From a checkpoint of a small image deblurring model.
Model: norm batchnorm, activation silu.
Data: 203450 training examples, 2.3 epochs.
Rows from block 5, named by matrix and row number. Rows with one number belong to one channel. Each number is 50 + 12 x the weight over its row's rms, rounded and kept within 0 to 99. All counts start at 0. After the name is the row's rms in percent of the matrix's.
# convs0: first 3x3 conv (model.mid.0.convs.0.weight, 256x256x3x3), inputs 0-15, a 3x3 kernel for each
# convs1: second 3x3 conv (model.mid.0.convs.1.weight, 256x256x3x3, transposed), outputs 0-15, a 3x3 kernel for each
convs0.0 102:49 58 49 50 30 53 40 47 35 58 41 51 47 61 47 50 49 49 55 39 46 50 64 52 36 36 38 62 50 40 53 40 48 52 68 35 56 44 65 51 50 37 36 25 45 28 28 49 62 42 45 52 57 48 58 31 43 41 32 53 41 68 56 44 49 31 41 38 53 45 56 49 36 64 46 57 56 57 56 60 36 32 42 43 74 73 40 49 46 61 58 48 49 59 66 99 39 33 33 55 36 51 29 43 41 63 48 56 47 34 49 24 41 58 54 64 52 64 74 36 45 41 46 37 73 49 56 57 58 28 46 48 62 38 64 40 38 65 47 41 47 41 33 40
convs1.0 092:41 50 47 44 39 29 49 51 46 41 70 54 59 37 48 25 53 49 50 45 45 34 30 34 53 49 38 38 45 60 72 60 66 64 48 47 69 72 66 63 50 25 46 63 64 74 45 58 56 53 43 58 56 52 67 32 55 50 47 70 55 68 51 47 54 78 57 54 51 58 41 56 42 48 60 35 29 30 64 42 62 51 47 45 43 53 63 47 65 21 50 51 47 31 55 42 47 63 53 43 55 62 62 44 60 43 41 22 35 56 47 54 39 52 62 63 59 64 56 26 28 62 41 71 29 60 44 46 32 43 44 72 56 59 61 39 40 44 66 54 61 42 49 53
convs0.1 104:52 21 46 41 45 31 54 65 42 41 26 51 30 59 56 42 33 35 74 37 42 51 27 24 58 39 60 71 33 33 55 51 46 54 70 61 26 45 19 55 43 46 56 64 58 60 19 57 81 40 22 55 40 40 53 51 45 44 50 43 46 46 33 32 29 51 45 44 37 37 67 53 78 49 55 56 39 35 58 31 43 48 54 39 27 28 62 55 43 42 37 39 47 43 54 48 50 39 52 64 48 68 52 23 55 61 78 44 50 52 48 58 57 25 60 38 54 41 46 54 40 58 35 50 63 60 56 11 55 82 58 80 33 44 42 38 63 46 64 39 43 48 33 48
convs1.1 103:73 42 69 43 61 74 32 51 57 54 56 74 58 49 75 52 29 55 34 58 45 62 42 54 49 47 54 51 40 41 62 62 50 53 52 50 34 51 46 37 53 40 59 56 41 65 59 47 58 52 31 44 58 46 61 46 41 39 46 40 57 68 38 56 49 43 39 79 83 54 68 56 61 43 46 43 55 29 46 52 49 16 32 66 58 22 72 57 38 37 40 37 54 60 40 43 39 63 66 69 32 50 39 44 62 33 41 36 51 49 53 51 41 32 57 54 29 42 44 45 64 68 64 43 41 66 53 47 89 43 69 52 44 29 62 60 56 49 26 63 48 47 77 66
convs0.2 109:45 25 56 22 57 54 49 51 45 53 45 43 36 59 60 34 38 59 34 50 54 41 69 50 37 42 78 62 53 58 36 71 40 52 56 64 38 64 38 59 49 74 57 45 64 62 58 48 50 36 66 56 49 59 68 59 31 67 41 87 48 51 58 48 60 47 66 60 28 52 49 62 65 48 21 22 74 54 78 48 43 63 61 37 55 55 41 55 37 61 41 50 59 50 39 64 39 43 66 65 44 54 54 33 39 60 40 62 59 44 54 74 51 54 56 50 38 54 46 34 28 38 49 67 58 41 42 49 53 39 44 54 43 35 44 43 57 79 67 31 67 58 49 43
convs1.2 103:24 46 50 45 32 51 36 51 62 41 70 66 33 53 76 19 52 57 32 51 34 25 65 29 55 65 49 42 24 73 37 51 61 36 56 37 49 53 49 43 48 51 33 46 26 35 34 52 53 48 56 70 43 50 55 25 51 66 59 29 70 73 49 42 46 33 71 50 62 59 10 52 49 65 59 47 45 68 55 39 51 39 46 49 43 57 59 51 37 31 40 60 62 51 39 48 40 63 32 38 47 46 62 68 34 53 56 61 61 55 43 44 51 54 38 40 34 55 68 37 55 45 62 64 45 42 62 53 64 63 56 37 37 22 60 36 50 68 41 55 50 52 38 55
convs0.3 081:28 46 53 53 49 37 70 32 38 37 52 59 47 46 50 33 38 50 47 47 52 39 40 78 56 45 54 57 42 53 44 46 39 45 56 46 41 42 61 44 63 60 58 51 58 47 57 50 54 44 35 71 53 53 62 43 43 60 49 52 41 66 49 52 60 50 41 42 48 49 29 40 45 59 83 63 38 38 59 31 45 40 61 45 64 46 48 58 73 26 37 36 52 66 53 43 53 53 69 53 32 29 55 55 53 40 52 51 57 62 60 63 48 66 60 40 47 11 54 52 53 57 53 80 48 48 68 63 67 53 59 28 45 37 38 39 49 65 54 43 54 63 46 60
convs1.3 085:41 46 23 66 26 47 35 45 52 38 43 64 49 56 46 55 53 73 60 59 32 57 49 44 38 40 48 57 30 48 46 38 52 58 61 57 35 62 59 51 49 55 46 55 42 48 55 35 47 61 43 43 54 55 56 32 63 41 34 40 41 48 51 55 76 36 57 52 52 43 54 60 69 64 52 43 49 42 35 46 54 59 24 25 37 42 38 49 39 49 36 46 58 99 68 31 63 47 36 44 61 55 49 34 44 64 61 44 54 42 30 55 62 44 43 39 27 52 53 34 45 29 51 40 49 50 47 44 41 52 52 48 42 40 40 39 65 44 53 53 41 58 52 61
convs0.4 091:56 45 40 59 52 49 66 43 55 41 53 66 67 52 29 51 58 51 55 39 73 44 55 47 44 68 43 62 49 58 34 62 24 50 39 41 62 66 56 63 51 16 55 71 52 61 45 68 60 65 52 84 44 51 43 63 57 52 27 70 54 36 60 43 59 62 57 32 56 46 37 51 77 12 41 37 53 54 41 49 33 67 60 52 49 64 68 46 55 38 54 75 49 39 54 87 57 50 62 61 74 37 50 17 62 43 79 46 54 45 27 48 56 45 60 81 33 52 52 56 41 49 29 43 57 44 39 42 34 41 37 52 54 27 52 52 44 36 59 46 48 51 54 50
convs1.4 090:50 27 50 50 51 39 59 42 41 64 57 73 48 65 53 50 47 53 58 53 34 63 36 53 64 48 44 29 52 41 55 35 62 54 64 46 55 62 43 61 46 37 49 56 43 74 55 46 56 41 56 46 41 35 49 74 56 45 60 48 48 61 56 52 48 31 42 53 50 51 35 60 60 45 71 52 46 50 78 58 37 65 44 38 52 70 60 28 85 34 47 38 32 30 64 84 60 33 35 68 58 53 58 60 38 42 44 32 40 49 51 48 48 41 55 35 77 45 44 57 63 47 48 56 39 58 34 52 64 37 52 39 73 51 50 50 43 57 25 48 53 28 49 58
convs0.5 098:59 62 67 31 46 39 19 59 57 59 69 57 73 31 56 31 40 54 32 35 39 72 54 35 62 52 45 31 47 46 43 65 48 50 34 72 46 54 40 43 37 63 49 34 42 40 72 40 50 69 36 45 31 21 58 30 25 53 44 58 23 46 57 47 52 45 52 64 29 66 44 78 40 45 55 49 41 48 31 44 31 50 51 59 38 53 56 79 74 51 36 56 58 45 55 59 45 47 68 41 55 59 50 34 31 56 54 38 42 53 62 48 44 55 70 57 44 61 55 48 30 51 44 32 35 46 65 37 45 52 23 57 49 45 47 42 26 64 78 76 91 49 65 58
convs1.5 097:36 46 71 67 56 44 71 43 66 32 81 76 42 99 28 58 25 54 25 60 32 67 45 35 58 52 50 29 34 46 56 40 40 28 63 46 47 31 50 34 27 53 39 30 41 68 64 61 44 54 37 61 47 60 30 30 50 54 47 48 57 43 67 31 33 73 48 59 63 37 31 42 46 61 46 58 40 51 53 52 52 66 54 40 53 42 40 53 54 59 48 62 53 56 57 55 70 65 47 39 45 59 57 53 43 37 35 36 62 37 42 61 49 49 49 41 66 56 50 24 39 55 51 42 45 59 55 51 54 21 34 53 49 49 53 63 35 47 27 17 30 58 55 54
convs0.6 072:55 39 42 56 53 64 63 53 36 58 51 48 33 46 43 51 49 55 45 53 57 58 50 60 54 64 50 57 47 46 34 63 51 43 60 40 60 30 40 51 45 46 52 41 48 71 53 50 45 52 46 31 44 37 49 52 40 33 67 57 34 60 66 38 47 52 37 45 34 38 42 45 48 68 49 52 61 65 67 59 62 58 61 49 37 58 67 41 47 49 28 50 45 72 41 41 64 54 50 45 68 25 46 44 41 49 74 42 60 64 61 38 64 58 53 42 47 59 47 47 71 56 49 46 73 47 44 61 69 70 65 38 55 64 75 58 42 39 43 50 34 35 41 41
convs1.6 074:30 49 53 43 49 31 37 43 37 45 45 51 60 32 49 38 63 49 50 38 45 64 60 41 58 36 47 44 61 53 53 47 64 44 50 43 43 56 54 45 42 53 48 32 54 46 42 38 55 37 36 53 50 58 46 33 50 30 43 64 37 44 73 41 42 55 46 44 40 53 21 36 60 80 60 60 53 66 73 72 48 43 53 49 54 53 47 46 38 40 39 34 70 57 36 09 17 29 70 33 44 50 64 55 75 42 49 51 49 48 31 65 60 61 38 49 56 40 47 68 45 40 49 34 44 44 29 21 41 57 52 35 48 53 54 66 57 46 56 46 52 46 37 49
convs0.7 075:47 35 47 40 55 51 63 64 73 51 44 52 49 30 40 46 41 44 41 52 59 34 43 29 53 50 56 49 38 41 49 67 70 49 48 57 59 68 43 56 32 57 44 52 47 50 49 41 78 44 50 53 60 43 61 51 37 44 67 51 40 43 40 51 46 56 53 34 39 67 37 62 38 59 45 39 48 55 49 29 41 51 53 57 71 65 43 56 48 58 66 49 54 42 47 44 49 65 57 48 60 41 52 61 61 49 37 51 48 53 40 63 71 45 21 58 66 36 36 52 34 63 63 51 31 51 49 62 38 41 42 38 49 47 78 51 64 35 47 49 57 45 33 51
convs1.7 083:52 36 68 50 38 50 51 57 45 58 73 48 45 44 55 51 78 62 58 31 28 47 57 55 56 72 59 48 57 58 68 65 34 43 58 64 48 40 40 51 48 49 48 46 58 68 44 66 50 57 50 59 47 51 52 38 68 36 55 54 61 44 46 44 58 66 54 63 54 65 39 53 35 52 73 43 45 73 56 51 58 45 58 72 62 38 39 54 56 52 52 40 66 64 88 00 46 43 50 46 68 51 31 44 59 61 70 56 43 51 56 53 43 45 56 47 29 50 55 34 54 38 37 59 55 55 26 37 57 47 40 61 58 63 47 66 64 57 54 48 47 85 44 52
convs0.8 107:54 27 53 58 43 63 49 57 46 69 46 45 48 49 51 38 42 68 37 56 43 74 42 12 72 45 31 61 50 65 52 71 71 42 29 62 59 50 54 56 34 60 68 40 49 51 47 44 44 62 36 30 37 53 53 72 53 59 47 50 59 71 20 99 55 40 60 44 38 40 50 47 33 46 56 58 44 44 40 44 39 55 32 35 54 66 49 55 48 59 42 49 63 56 52 44 40 50 51 23 63 55 38 52 42 55 73 42 66 50 39 41 51 77 47 44 50 68 61 59 51 45 44 42 69 40 52 48 47 50 58 63 46 24 54 76 52 49 57 35 57 53 55 49
convs1.8 106:36 29 56 30 47 61 50 62 68 48 63 44 56 40 47 73 45 43 58 73 65 44 69 78 37 42 72 34 31 53 57 25 52 42 34 42 50 48 44 59 45 34 57 38 53 40 23 61 55 41 38 44 75 39 27 38 66 36 71 66 37 35 58 60 56 69 22 54 60 61 64 21 48 47 51 61 63 44 51 56 64 52 41 26 07 57 40 43 52 57 49 45 56 61 36 49 47 48 44 51 46 44 39 33 71 45 60 45 66 38 58 38 44 47 49 55 60 39 62 39 69 75 44 66 55 39 37 60 59 48 59 99 53 38 28 47 47 17 23 61 40 66 61 57
convs0.9 075:48 52 61 32 56 58 39 52 51 28 42 46 56 52 39 50 67 37 56 35 58 58 66 62 42 37 54 36 43 47 57 68 65 47 49 54 68 53 52 57 82 60 66 44 48 42 51 55 88 51 39 46 30 44 55 48 57 58 33 66 28 41 57 20 42 39 63 33 40 34 39 47 45 50 49 50 44 67 40 36 38 44 72 61 50 59 57 39 40 54 54 45 40 49 62 53 45 37 56 53 39 33 41 56 40 42 63 44 57 77 69 39 50 50 42 71 31 41 51 45 63 41 38 47 64 64 56 65 64 36 52 64 16 52 18 45 43 60 46 44 57 40 48 54
convs1.9 081:53 56 55 37 50 58 56 57 55 54 51 55 51 43 44 56 46 50 57 34 61 62 45 55 53 52 66 43 54 53 42 30 42 57 41 45 41 42 42 45 51 55 69 59 39 52 35 51 54 40 21 47 47 44 44 64 40 45 28 58 61 41 51 58 61 60 45 35 45 37 43 56 28 51 66 41 73 50 52 53 64 45 68 55 40 38 51 51 56 59 16 47 47 22 54 54 89 86 19 42 37 36 49 49 68 54 60 35 47 50 58 67 71 57 45 45 64 57 49 43 56 68 41 42 43 42 60 61 55 46 40 67 48 42 35 55 62 61 54 52 45 66 78 32
convs0.10 108:59 42 21 55 46 44 63 64 57 43 63 33 45 56 39 50 25 67 36 67 56 80 44 78 55 64 76 60 57 62 73 40 45 38 29 58 44 45 50 64 68 30 57 49 36 27 44 46 44 62 36 24 46 39 61 64 35 29 37 57 34 45 57 40 61 45 55 63 36 71 46 55 42 68 56 46 19 56 52 42 59 32 46 57 32 20 55 62 71 47 48 41 61 43 64 45 43 49 60 43 37 46 45 30 51 37 49 44 45 54 56 49 40 62 66 32 37 39 51 50 43 54 23 46 46 49 34 44 38 67 56 54 56 60 42 44 46 43 60 54 51 46 54 60
convs1.10 109:35 54 39 45 47 29 66 68 50 48 53 41 55 59 27 65 42 51 59 70 45 44 63 40 54 46 55 46 51 45 50 65 62 51 41 32 55 42 58 60 49 38 51 47 65 08 48 40 59 58 40 65 27 75 48 54 49 61 58 53 62 61 53 48 51 46 36 16 55 69 39 62 47 37 45 63 46 62 49 35 47 54 36 31 64 70 38 61 51 35 42 49 57 47 34 51 44 59 42 46 55 55 57 44 57 68 77 27 51 59 52 51 57 37 46 48 60 30 60 44 47 54 58 61 36 64 50 46 54 54 54 54 52 38 41 63 46 46 56 30 53 82 54 60
convs0.11 107:49 41 57 41 64 47 55 46 42 62 44 33 48 48 62 56 44 64 46 30 45 59 48 56 56 43 43 43 49 66 42 50 50 51 48 56 61 51 45 70 41 49 58 35 63 56 41 59 45 71 61 50 54 32 44 60 41 29 65 51 70 49 35 67 33 38 55 48 63 49 53 64 41 59 45 68 26 58 84 37 35 50 45 55 60 37 52 41 50 61 49 41 53 28 37 33 32 53 75 35 51 45 41 41 76 53 42 38 47 46 48 31 42 52 41 67 70 48 27 46 40 61 38 33 66 48 47 38 35 65 39 59 57 69 69 52 65 41 61 44 40 46 36 56
convs1.11 096:59 34 49 30 39 53 51 55 49 54 63 34 55 47 41 67 44 30 44 51 54 47 42 43 32 66 32 51 47 53 53 48 46 35 69 51 54 68 60 65 45 39 49 38 32 57 56 40 59 39 82 57 52 35 41 65 74 56 49 46 55 47 42 36 43 50 45 48 61 70 68 55 66 33 39 44 80 39 26 45 52 23 46 39 57 61 39 59 57 54 23 27 65 61 42 68 60 46 28 48 34 56 48 58 64 37 56 33 35 60 53 38 49 59 43 43 50 58 48 57 66 45 38 57 67 50 68 74 42 47 48 42 60 44 50 27 33 71 41 48 63 63 39 47
convs0.12 109:39 47 44 61 36 53 53 56 76 49 54 29 54 49 45 46 19 63 45 62 49 48 39 41 32 38 53 50 68 40 58 65 54 69 69 21 57 54 56 46 55 49 41 50 54 35 52 30 45 50 42 45 25 65 38 35 77 30 33 53 36 59 63 43 73 41 47 69 59 56 48 56 52 58 43 57 43 32 62 39 46 43 58 41 37 66 59 52 67 55 32 44 59 62 61 37 51 69 48 56 47 59 38 37 30 68 60 56 55 57 58 49 33 54 47 75 50 37 58 54 50 48 67 35 44 62 51 50 56 54 52 49 56 44 43 43 42 41 48 48 60 20 47 57
convs1.12 104:42 57 24 59 59 28 70 60 44 40 72 57 50 66 60 52 31 57 28 75 73 30 70 50 38 47 59 49 47 52 57 58 52 62 51 42 50 41 36 53 61 42 38 56 49 47 41 75 62 25 74 50 29 71 42 33 62 58 26 45 82 50 47 62 40 35 77 70 28 64 56 59 48 51 50 52 50 64 25 66 71 59 42 36 46 65 35 56 55 52 47 54 53 63 40 31 54 42 57 39 54 49 31 34 69 27 59 31 56 48 55 55 46 51 61 45 55 19 28 42 52 66 59 19 50 52 29 74 46 43 70 61 31 47 44 58 41 35 87 61 35 78 80 57
convs0.13 100:51 61 48 38 48 60 44 21 50 61 18 55 35 25 44 39 77 54 52 49 31 55 39 33 64 47 31 31 48 55 55 42 47 46 52 26 57 37 45 58 47 39 46 49 50 36 42 37 43 53 19 67 62 26 53 52 63 49 56 69 55 66 35 40 80 27 55 41 35 49 23 35 45 51 67 45 59 65 49 57 66 47 54 25 66 61 40 41 59 55 47 52 60 50 50 47 48 47 47 45 47 47 48 53 56 44 35 61 53 45 63 56 61 59 32 47 55 37 41 36 79 44 44 47 50 39 51 41 57 69 53 47 44 50 49 72 56 89 27 60 65 53 66 45
convs1.13 103:61 72 62 43 48 47 65 30 42 42 64 77 40 58 49 51 75 57 39 57 48 33 40 44 51 60 47 37 39 55 52 60 56 58 37 57 52 62 52 45 41 26 55 47 66 42 61 56 35 33 50 28 38 63 52 49 53 54 25 63 52 39 53 46 68 65 58 60 56 61 31 35 48 62 40 56 67 32 56 52 66 49 39 53 70 32 18 78 34 45 52 46 50 55 49 51 47 43 53 41 61 67 43 30 60 61 60 36 38 54 49 47 39 52 52 54 39 43 63 63 68 64 39 28 39 54 30 51 42 53 70 58 41 40 60 66 36 54 38 47 40 34 71 50
convs0.14 093:54 58 57 55 55 47 51 59 42 55 51 55 37 48 48 61 56 60 56 56 53 59 48 31 48 63 52 44 41 70 43 54 54 34 59 57 59 38 54 54 58 49 57 77 60 31 27 51 59 46 23 57 31 53 61 40 55 32 39 57 37 38 51 38 38 55 58 53 23 47 59 50 36 66 60 40 60 76 59 39 03 43 55 42 36 50 25 70 44 57 54 43 63 56 55 59 58 44 37 55 49 43 19 47 57 53 29 27 72 49 42 42 57 22 57 42 55 62 47 49 52 46 31 64 51 38 37 49 69 51 35 37 28 26 62 59 60 67 50 38 44 52 59 41
convs1.14 092:35 53 34 61 71 61 68 78 68 72 36 47 33 39 44 66 53 43 55 37 70 62 33 41 47 25 26 43 50 62 61 60 40 48 42 47 56 40 36 59 49 60 38 58 43 50 73 42 40 49 50 46 63 71 59 57 51 32 44 41 47 47 54 59 55 58 56 64 33 41 52 49 73 49 38 44 36 38 82 58 64 58 94 45 41 45 54 36 49 35 48 47 50 68 52 50 33 63 52 53 53 60 37 47 29 64 48 53 38 60 54 43 68 57 54 44 65 69 71 44 34 43 38 46 56 59 44 28 59 52 62 48 18 48 57 53 42 60 54 43 34 47 48 43
convs0.15 110:77 32 56 25 50 87 77 47 35 47 51 55 58 40 55 58 58 54 22 53 63 56 56 67 62 31 59 57 39 70 54 36 39 44 33 45 52 60 61 48 54 21 52 56 57 44 46 42 47 46 57 45 50 57 59 59 09 51 57 66 68 37 63 79 53 29 59 53 36 25 49 71 40 61 61 38 55 42 51 33 42 59 25 47 53 63 52 28 62 67 44 49 53 50 60 57 37 44 36 60 47 65 51 29 65 50 60 49 40 47 52 46 41 47 44 49 67 41 61 45 62 52 65 43 35 46 71 70 36 63 37 63 39 37 39 87 72 49 50 25 61 60 59 30
convs1.15 106:50 53 32 35 73 65 55 50 27 48 52 36 53 39 30 46 39 49 61 55 47 25 50 35 55 45 58 46 50 53 50 60 58 39 56 53 53 53 49 60 36 63 46 60 72 68 47 27 66 64 56 32 26 48 56 49 60 48 59 46 67 41 65 45 77 67 63 75 37 58 37 20 67 48 40 54 49 57 37 46 52 33 47 51 66 46 61 50 36 54 58 45 42 50 47 45 48 59 54 38 49 62 48 68 47 29 36 44 45 54 56 48 51 48 59 58 52 63 55 68 72 73 59 65 33 58 49 53 77 50 44 31 58 65 56 51 44 58 38 59 71 26 41 48
convs0.16 073:50 60 40 42 48 76 51 52 61 36 29 53 47 39 60 37 56 45 32 49 57 53 47 64 58 42 49 32 66 57 37 47 43 59 72 35 61 29 27 31 69 59 60 63 58 46 62 42 55 49 66 29 62 23 29 58 51 57 44 43 47 48 36 43 60 55 56 46 40 57 46 62 35 56 47 59 69 62 41 57 48 47 58 51 42 41 49 47 67 50 58 53 57 32 49 46 70 62 58 31 73 49 47 24 61 37 74 35 53 55 48 67 45 63 32 58 42 47 60 57 45 36 52 68 62 49 47 69 59 36 37 28 65 70 46 63 56 57 47 44 56 39 42 50
convs1.16 076:51 55 56 53 36 74 61 44 35 37 47 43 53 70 37 49 64 43 45 78 43 59 55 49 41 62 69 53 35 60 55 56 53 56 65 60 44 42 52 57 53 45 54 49 34 62 45 32 66 56 47 55 47 44 65 56 56 51 51 53 66 42 48 41 57 53 49 58 68 40 52 60 55 61 47 73 38 54 52 47 60 53 50 57 46 38 41 54 56 63 51 65 60 26 61 42 73 38 18 56 64 41 68 44 43 52 44 40 56 59 63 52 70 45 57 71 59 74 59 55 56 28 52 40 37 54 31 56 45 47 30 55 57 32 46 32 49 54 56 54 47 42 67 56
convs0.17 096:34 45 38 60 36 45 44 52 52 62 54 43 45 46 28 75 47 50 56 76 50 40 60 44 46 56 25 52 48 42 71 54 67 62 50 39 39 36 42 43 45 78 57 52 44 47 43 29 48 15 60 44 54 35 48 58 45 59 32 36 42 48 56 42 45 40 33 27 31 35 54 33 46 44 40 53 34 40 40 33 64 29 60 39 29 34 50 51 32 57 42 57 76 69 56 57 69 58 45 76 43 40 53 43 54 60 45 37 44 20 43 39 45 60 62 53 54 41 32 61 42 49 55 50 40 33 33 37 48 17 18 36 37 39 49 60 54 31 44 55 55 64 53 60
convs1.17 091:56 30 50 69 24 26 48 28 61 51 61 53 64 57 29 59 33 70 57 24 57 52 67 48 60 38 45 39 46 35 47 50 47 42 48 56 35 47 51 43 61 50 75 44 42 27 45 59 58 57 57 67 44 57 48 32 65 61 50 56 19 56 66 47 52 56 39 74 53 61 61 54 52 54 36 44 50 43 70 51 41 50 68 52 38 55 48 67 28 66 49 44 49 43 29 43 38 50 45 78 52 54 46 55 61 64 70 27 35 44 42 34 43 45 38 50 50 33 44 59 41 35 42 55 54 49 44 64 55 57 50 37 42 77 62 61 83 38 61 51 46 71 58 44
convs0.18 080:43 41 54 48 37 54 30 50 33 52 37 64 54 59 52 45 69 61 53 54 71 65 48 53 56 61 63 45 47 63 63 63 52 53 47 63 57 53 33 68 59 69 58 52 44 63 47 52 39 63 62 42 35 47 51 44 30 49 51 44 35 27 39 36 60 52 49 52 43 49 42 46 48 56 55 56 39 41 43 44 45 45 49 40 38 47 52 54 21 69 65 66 66 54 50 32 53 55 51 37 62 77 54 71 30 50 31 65 32 61 45 34 79 30 64 61 66 56 48 29 59 57 68 60 35 41 41 71 70 49 51 41 23 51 57 49 58 58 55 51 39 50 66 31
convs1.18 085:59 40 45 51 48 33 41 53 46 53 56 33 59 41 42 49 39 62 53 46 42 48 61 68 47 54 52 60 57 64 46 43 44 41 56 51 58 51 67 43 41 43 55 56 68 49 67 38 50 41 68 41 27 45 32 47 49 50 58 53 53 47 55 41 50 58 50 53 60 48 45 42 73 33 70 43 63 40 59 38 50 62 64 52 41 57 48 68 66 54 45 55 48 79 42 32 44 50 78 49 54 42 51 64 42 27 34 65 44 48 54 42 40 48 62 55 58 53 53 53 48 43 45 52 58 64 48 53 42 45 52 57 33 47 39 48 22 63 75 49 60 48 59 30
convs0.19 108:35 49 54 34 47 42 37 35 54 71 37 65 56 64 71 44 41 25 74 35 74 82 45 43 25 51 60 51 44 57 26 45 80 43 53 35 53 37 55 52 49 55 41 70 41 50 51 47 50 42 54 44 41 38 62 51 61 60 61 45 72 45 63 49 51 14 56 66 65 50 41 33 61 49 38 34 43 37 59 69 47 37 69 28 65 56 29 53 42 40 50 49 71 66 52 67 48 45 51 44 41 39 56 54 33 55 49 47 59 59 62 47 35 45 47 41 53 42 32 42 64 48 46 46 48 58 46 36 44 56 34 54 53 42 49 44 71 38 57 61 66 48 33 56
convs1.19 105:58 33 76 51 64 57 46 44 50 68 32 48 40 71 30 40 59 32 50 42 76 47 35 78 44 55 75 56 65 55 32 44 49 65 60 57 68 52 53 44 66 35 44 40 51 43 42 26 56 27 58 52 43 43 63 55 21 47 36 50 40 48 55 75 47 58 78 43 29 49 64 51 48 50 56 51 47 73 40 37 56 55 39 56 63 44 67 64 48 46 53 49 48 40 68 37 44 44 57 45 40 44 58 31 76 46 67 65 43 43 61 58 56 45 62 50 48 55 59 54 19 69 36 63 70 44 55 45 47 53 44 66 43 58 66 43 74 35 71 82 29 48 54 04
convs0.20 070:46 55 50 57 49 62 53 60 59 35 37 51 52 47 72 53 37 44 43 58 56 55 45 67 49 52 49 52 60 48 49 37 38 49 40 43 57 54 44 50 60 53 50 28 34 43 40 38 31 57 56 52 44 54 50 44 50 21 30 39 41 51 49 37 53 50 38 51 49 58 67 51 44 68 41 40 39 42 70 65 44 41 58 57 48 37 49 52 45 44 43 35 27 56 76 78 64 62 52 59 68 59 44 64 35 57 59 55 55 61 65 55 34 58 47 35 41 60 77 44 52 55 47 59 63 74 40 53 50 33 55 43 63 62 37 53 51 36 31 46 47 44 49 63
convs1.20 078:45 44 48 54 41 49 57 62 53 47 46 33 35 44 51 48 45 44 58 46 54 42 67 39 35 36 60 45 53 38 45 53 54 63 60 53 51 51 48 54 60 66 59 71 52 42 41 48 60 45 60 66 36 52 46 58 46 63 57 52 51 51 30 55 63 41 58 41 29 47 65 43 49 65 41 66 66 65 40 48 57 49 47 45 40 38 59 42 35 53 61 47 62 47 65 58 24 55 27 46 59 52 64 64 59 55 42 64 50 62 65 52 36 70 51 59 54 53 45 61 62 55 51 44 55 66 47 55 38 57 46 69 55 44 38 35 60 46 60 63 68 50 27 45
convs0.21 105:50 43 43 70 24 43 42 75 80 34 50 58 27 33 46 38 77 70 53 64 64 46 44 48 48 36 36 38 71 62 55 48 62 57 21 44 54 47 66 35 44 45 46 70 49 29 65 69 50 43 58 68 39 64 52 58 58 53 37 36 39 58 49 44 43 61 45 73 60 68 58 45 56 33 29 36 40 52 49 54 69 58 36 59 48 48 34 72 53 38 48 50 50 47 47 49 43 68 53 41 47 26 54 44 40 52 41 57 49 55 44 33 52 54 47 73 45 24 57 66 45 36 59 63 67 46 43 38 52 37 41 53 57 71 61 66 42 47 67 40 44 48 43 53
convs1.21 108:15 46 79 74 60 60 55 50 53 43 54 57 41 43 58 41 70 44 28 42 48 67 53 54 52 58 38 33 49 41 33 41 39 35 41 52 59 48 53 41 34 47 46 50 42 51 35 38 45 50 53 27 48 34 24 66 49 47 41 61 54 46 76 68 45 23 30 43 48 55 43 90 34 40 45 46 47 74 64 44 49 65 29 52 56 76 50 20 65 37 53 44 48 48 72 44 55 59 64 29 39 51 87 54 43 65 42 58 66 61 48 57 43 42 36 49 63 76 39 40 36 56 43 58 34 48 50 48 31 41 40 70 64 98 62 57 64 52 71 38 35 43 62 33
convs0.22 110:44 79 65 44 35 24 53 32 40 51 39 39 46 52 46 64 77 65 64 67 49 54 31 44 30 63 49 79 71 46 61 44 61 44 63 38 42 47 49 51 60 41 68 48 55 54 25 62 53 51 37 54 73 53 35 47 53 42 62 35 74 36 55 36 58 70 55 48 37 65 36 57 36 55 28 44 29 71 55 64 32 38 53 43 45 56 49 39 25 50 46 75 45 53 61 34 41 44 49 50 47 67 42 58 56 52 51 39 52 34 42 39 34 57 34 67 48 59 43 56 60 42 73 70 74 40 52 45 44 35 33 45 44 62 60 41 43 60 34 45 56 34 38 37
convs1.22 111:60 51 53 73 49 62 21 38 36 40 60 57 60 36 44 54 68 44 52 32 70 57 37 56 38 50 37 56 47 43 38 54 46 47 47 41 59 65 47 53 44 31 42 53 24 56 23 52 39 36 55 28 84 39 82 46 46 44 50 36 40 60 54 54 18 39 49 51 53 41 44 44 35 35 26 53 48 60 63 52 66 54 35 29 47 70 62 61 53 29 45 52 45 63 59 54 50 34 50 50 44 68 63 55 28 49 60 67 61 53 57 41 57 60 41 49 35 65 38 50 48 49 55 51 85 38 42 42 62 43 42 48 28 67 59 48 55 52 47 54 34 28 45 53
convs0.23 086:54 55 36 43 41 44 47 41 61 39 48 33 39 57 42 47 44 43 54 41 58 38 58 59 62 47 40 55 31 56 56 62 44 33 53 62 40 40 28 66 40 54 48 45 45 45 47 30 55 37 28 48 71 57 34 65 47 51 32 53 36 29 58 49 48 40 48 51 66 51 59 40 59 41 08 50 41 37 58 57 56 55 55 47 34 68 44 46 35 58 50 56 56 47 45 41 40 36 41 49 52 54 47 28 11 51 43 85 49 64 65 46 37 39 38 42 74 55 40 34 58 50 39 36 28 67 47 48 57 47 46 51 49 41 44 65 30 52 49 62 52 88 41 54
convs1.23 086:56 46 47 64 59 47 50 61 53 55 43 35 43 31 48 66 43 52 46 59 41 43 64 79 67 45 63 46 47 56 49 33 42 39 53 54 64 52 44 56 52 26 46 52 49 43 37 45 34 49 45 56 57 54 67 51 60 59 67 50 44 42 36 54 47 59 42 50 49 60 63 52 43 49 38 48 52 31 67 52 34 55 74 49 55 49 31 33 46 46 51 38 68 34 63 16 73 65 57 28 32 49 34 54 68 61 51 54 20 50 68 77 60 43 66 53 48 39 61 67 44 44 45 72 66 45 54 44 52 68 51 38 31 50 38 52 55 43 49 52 40 50 52 46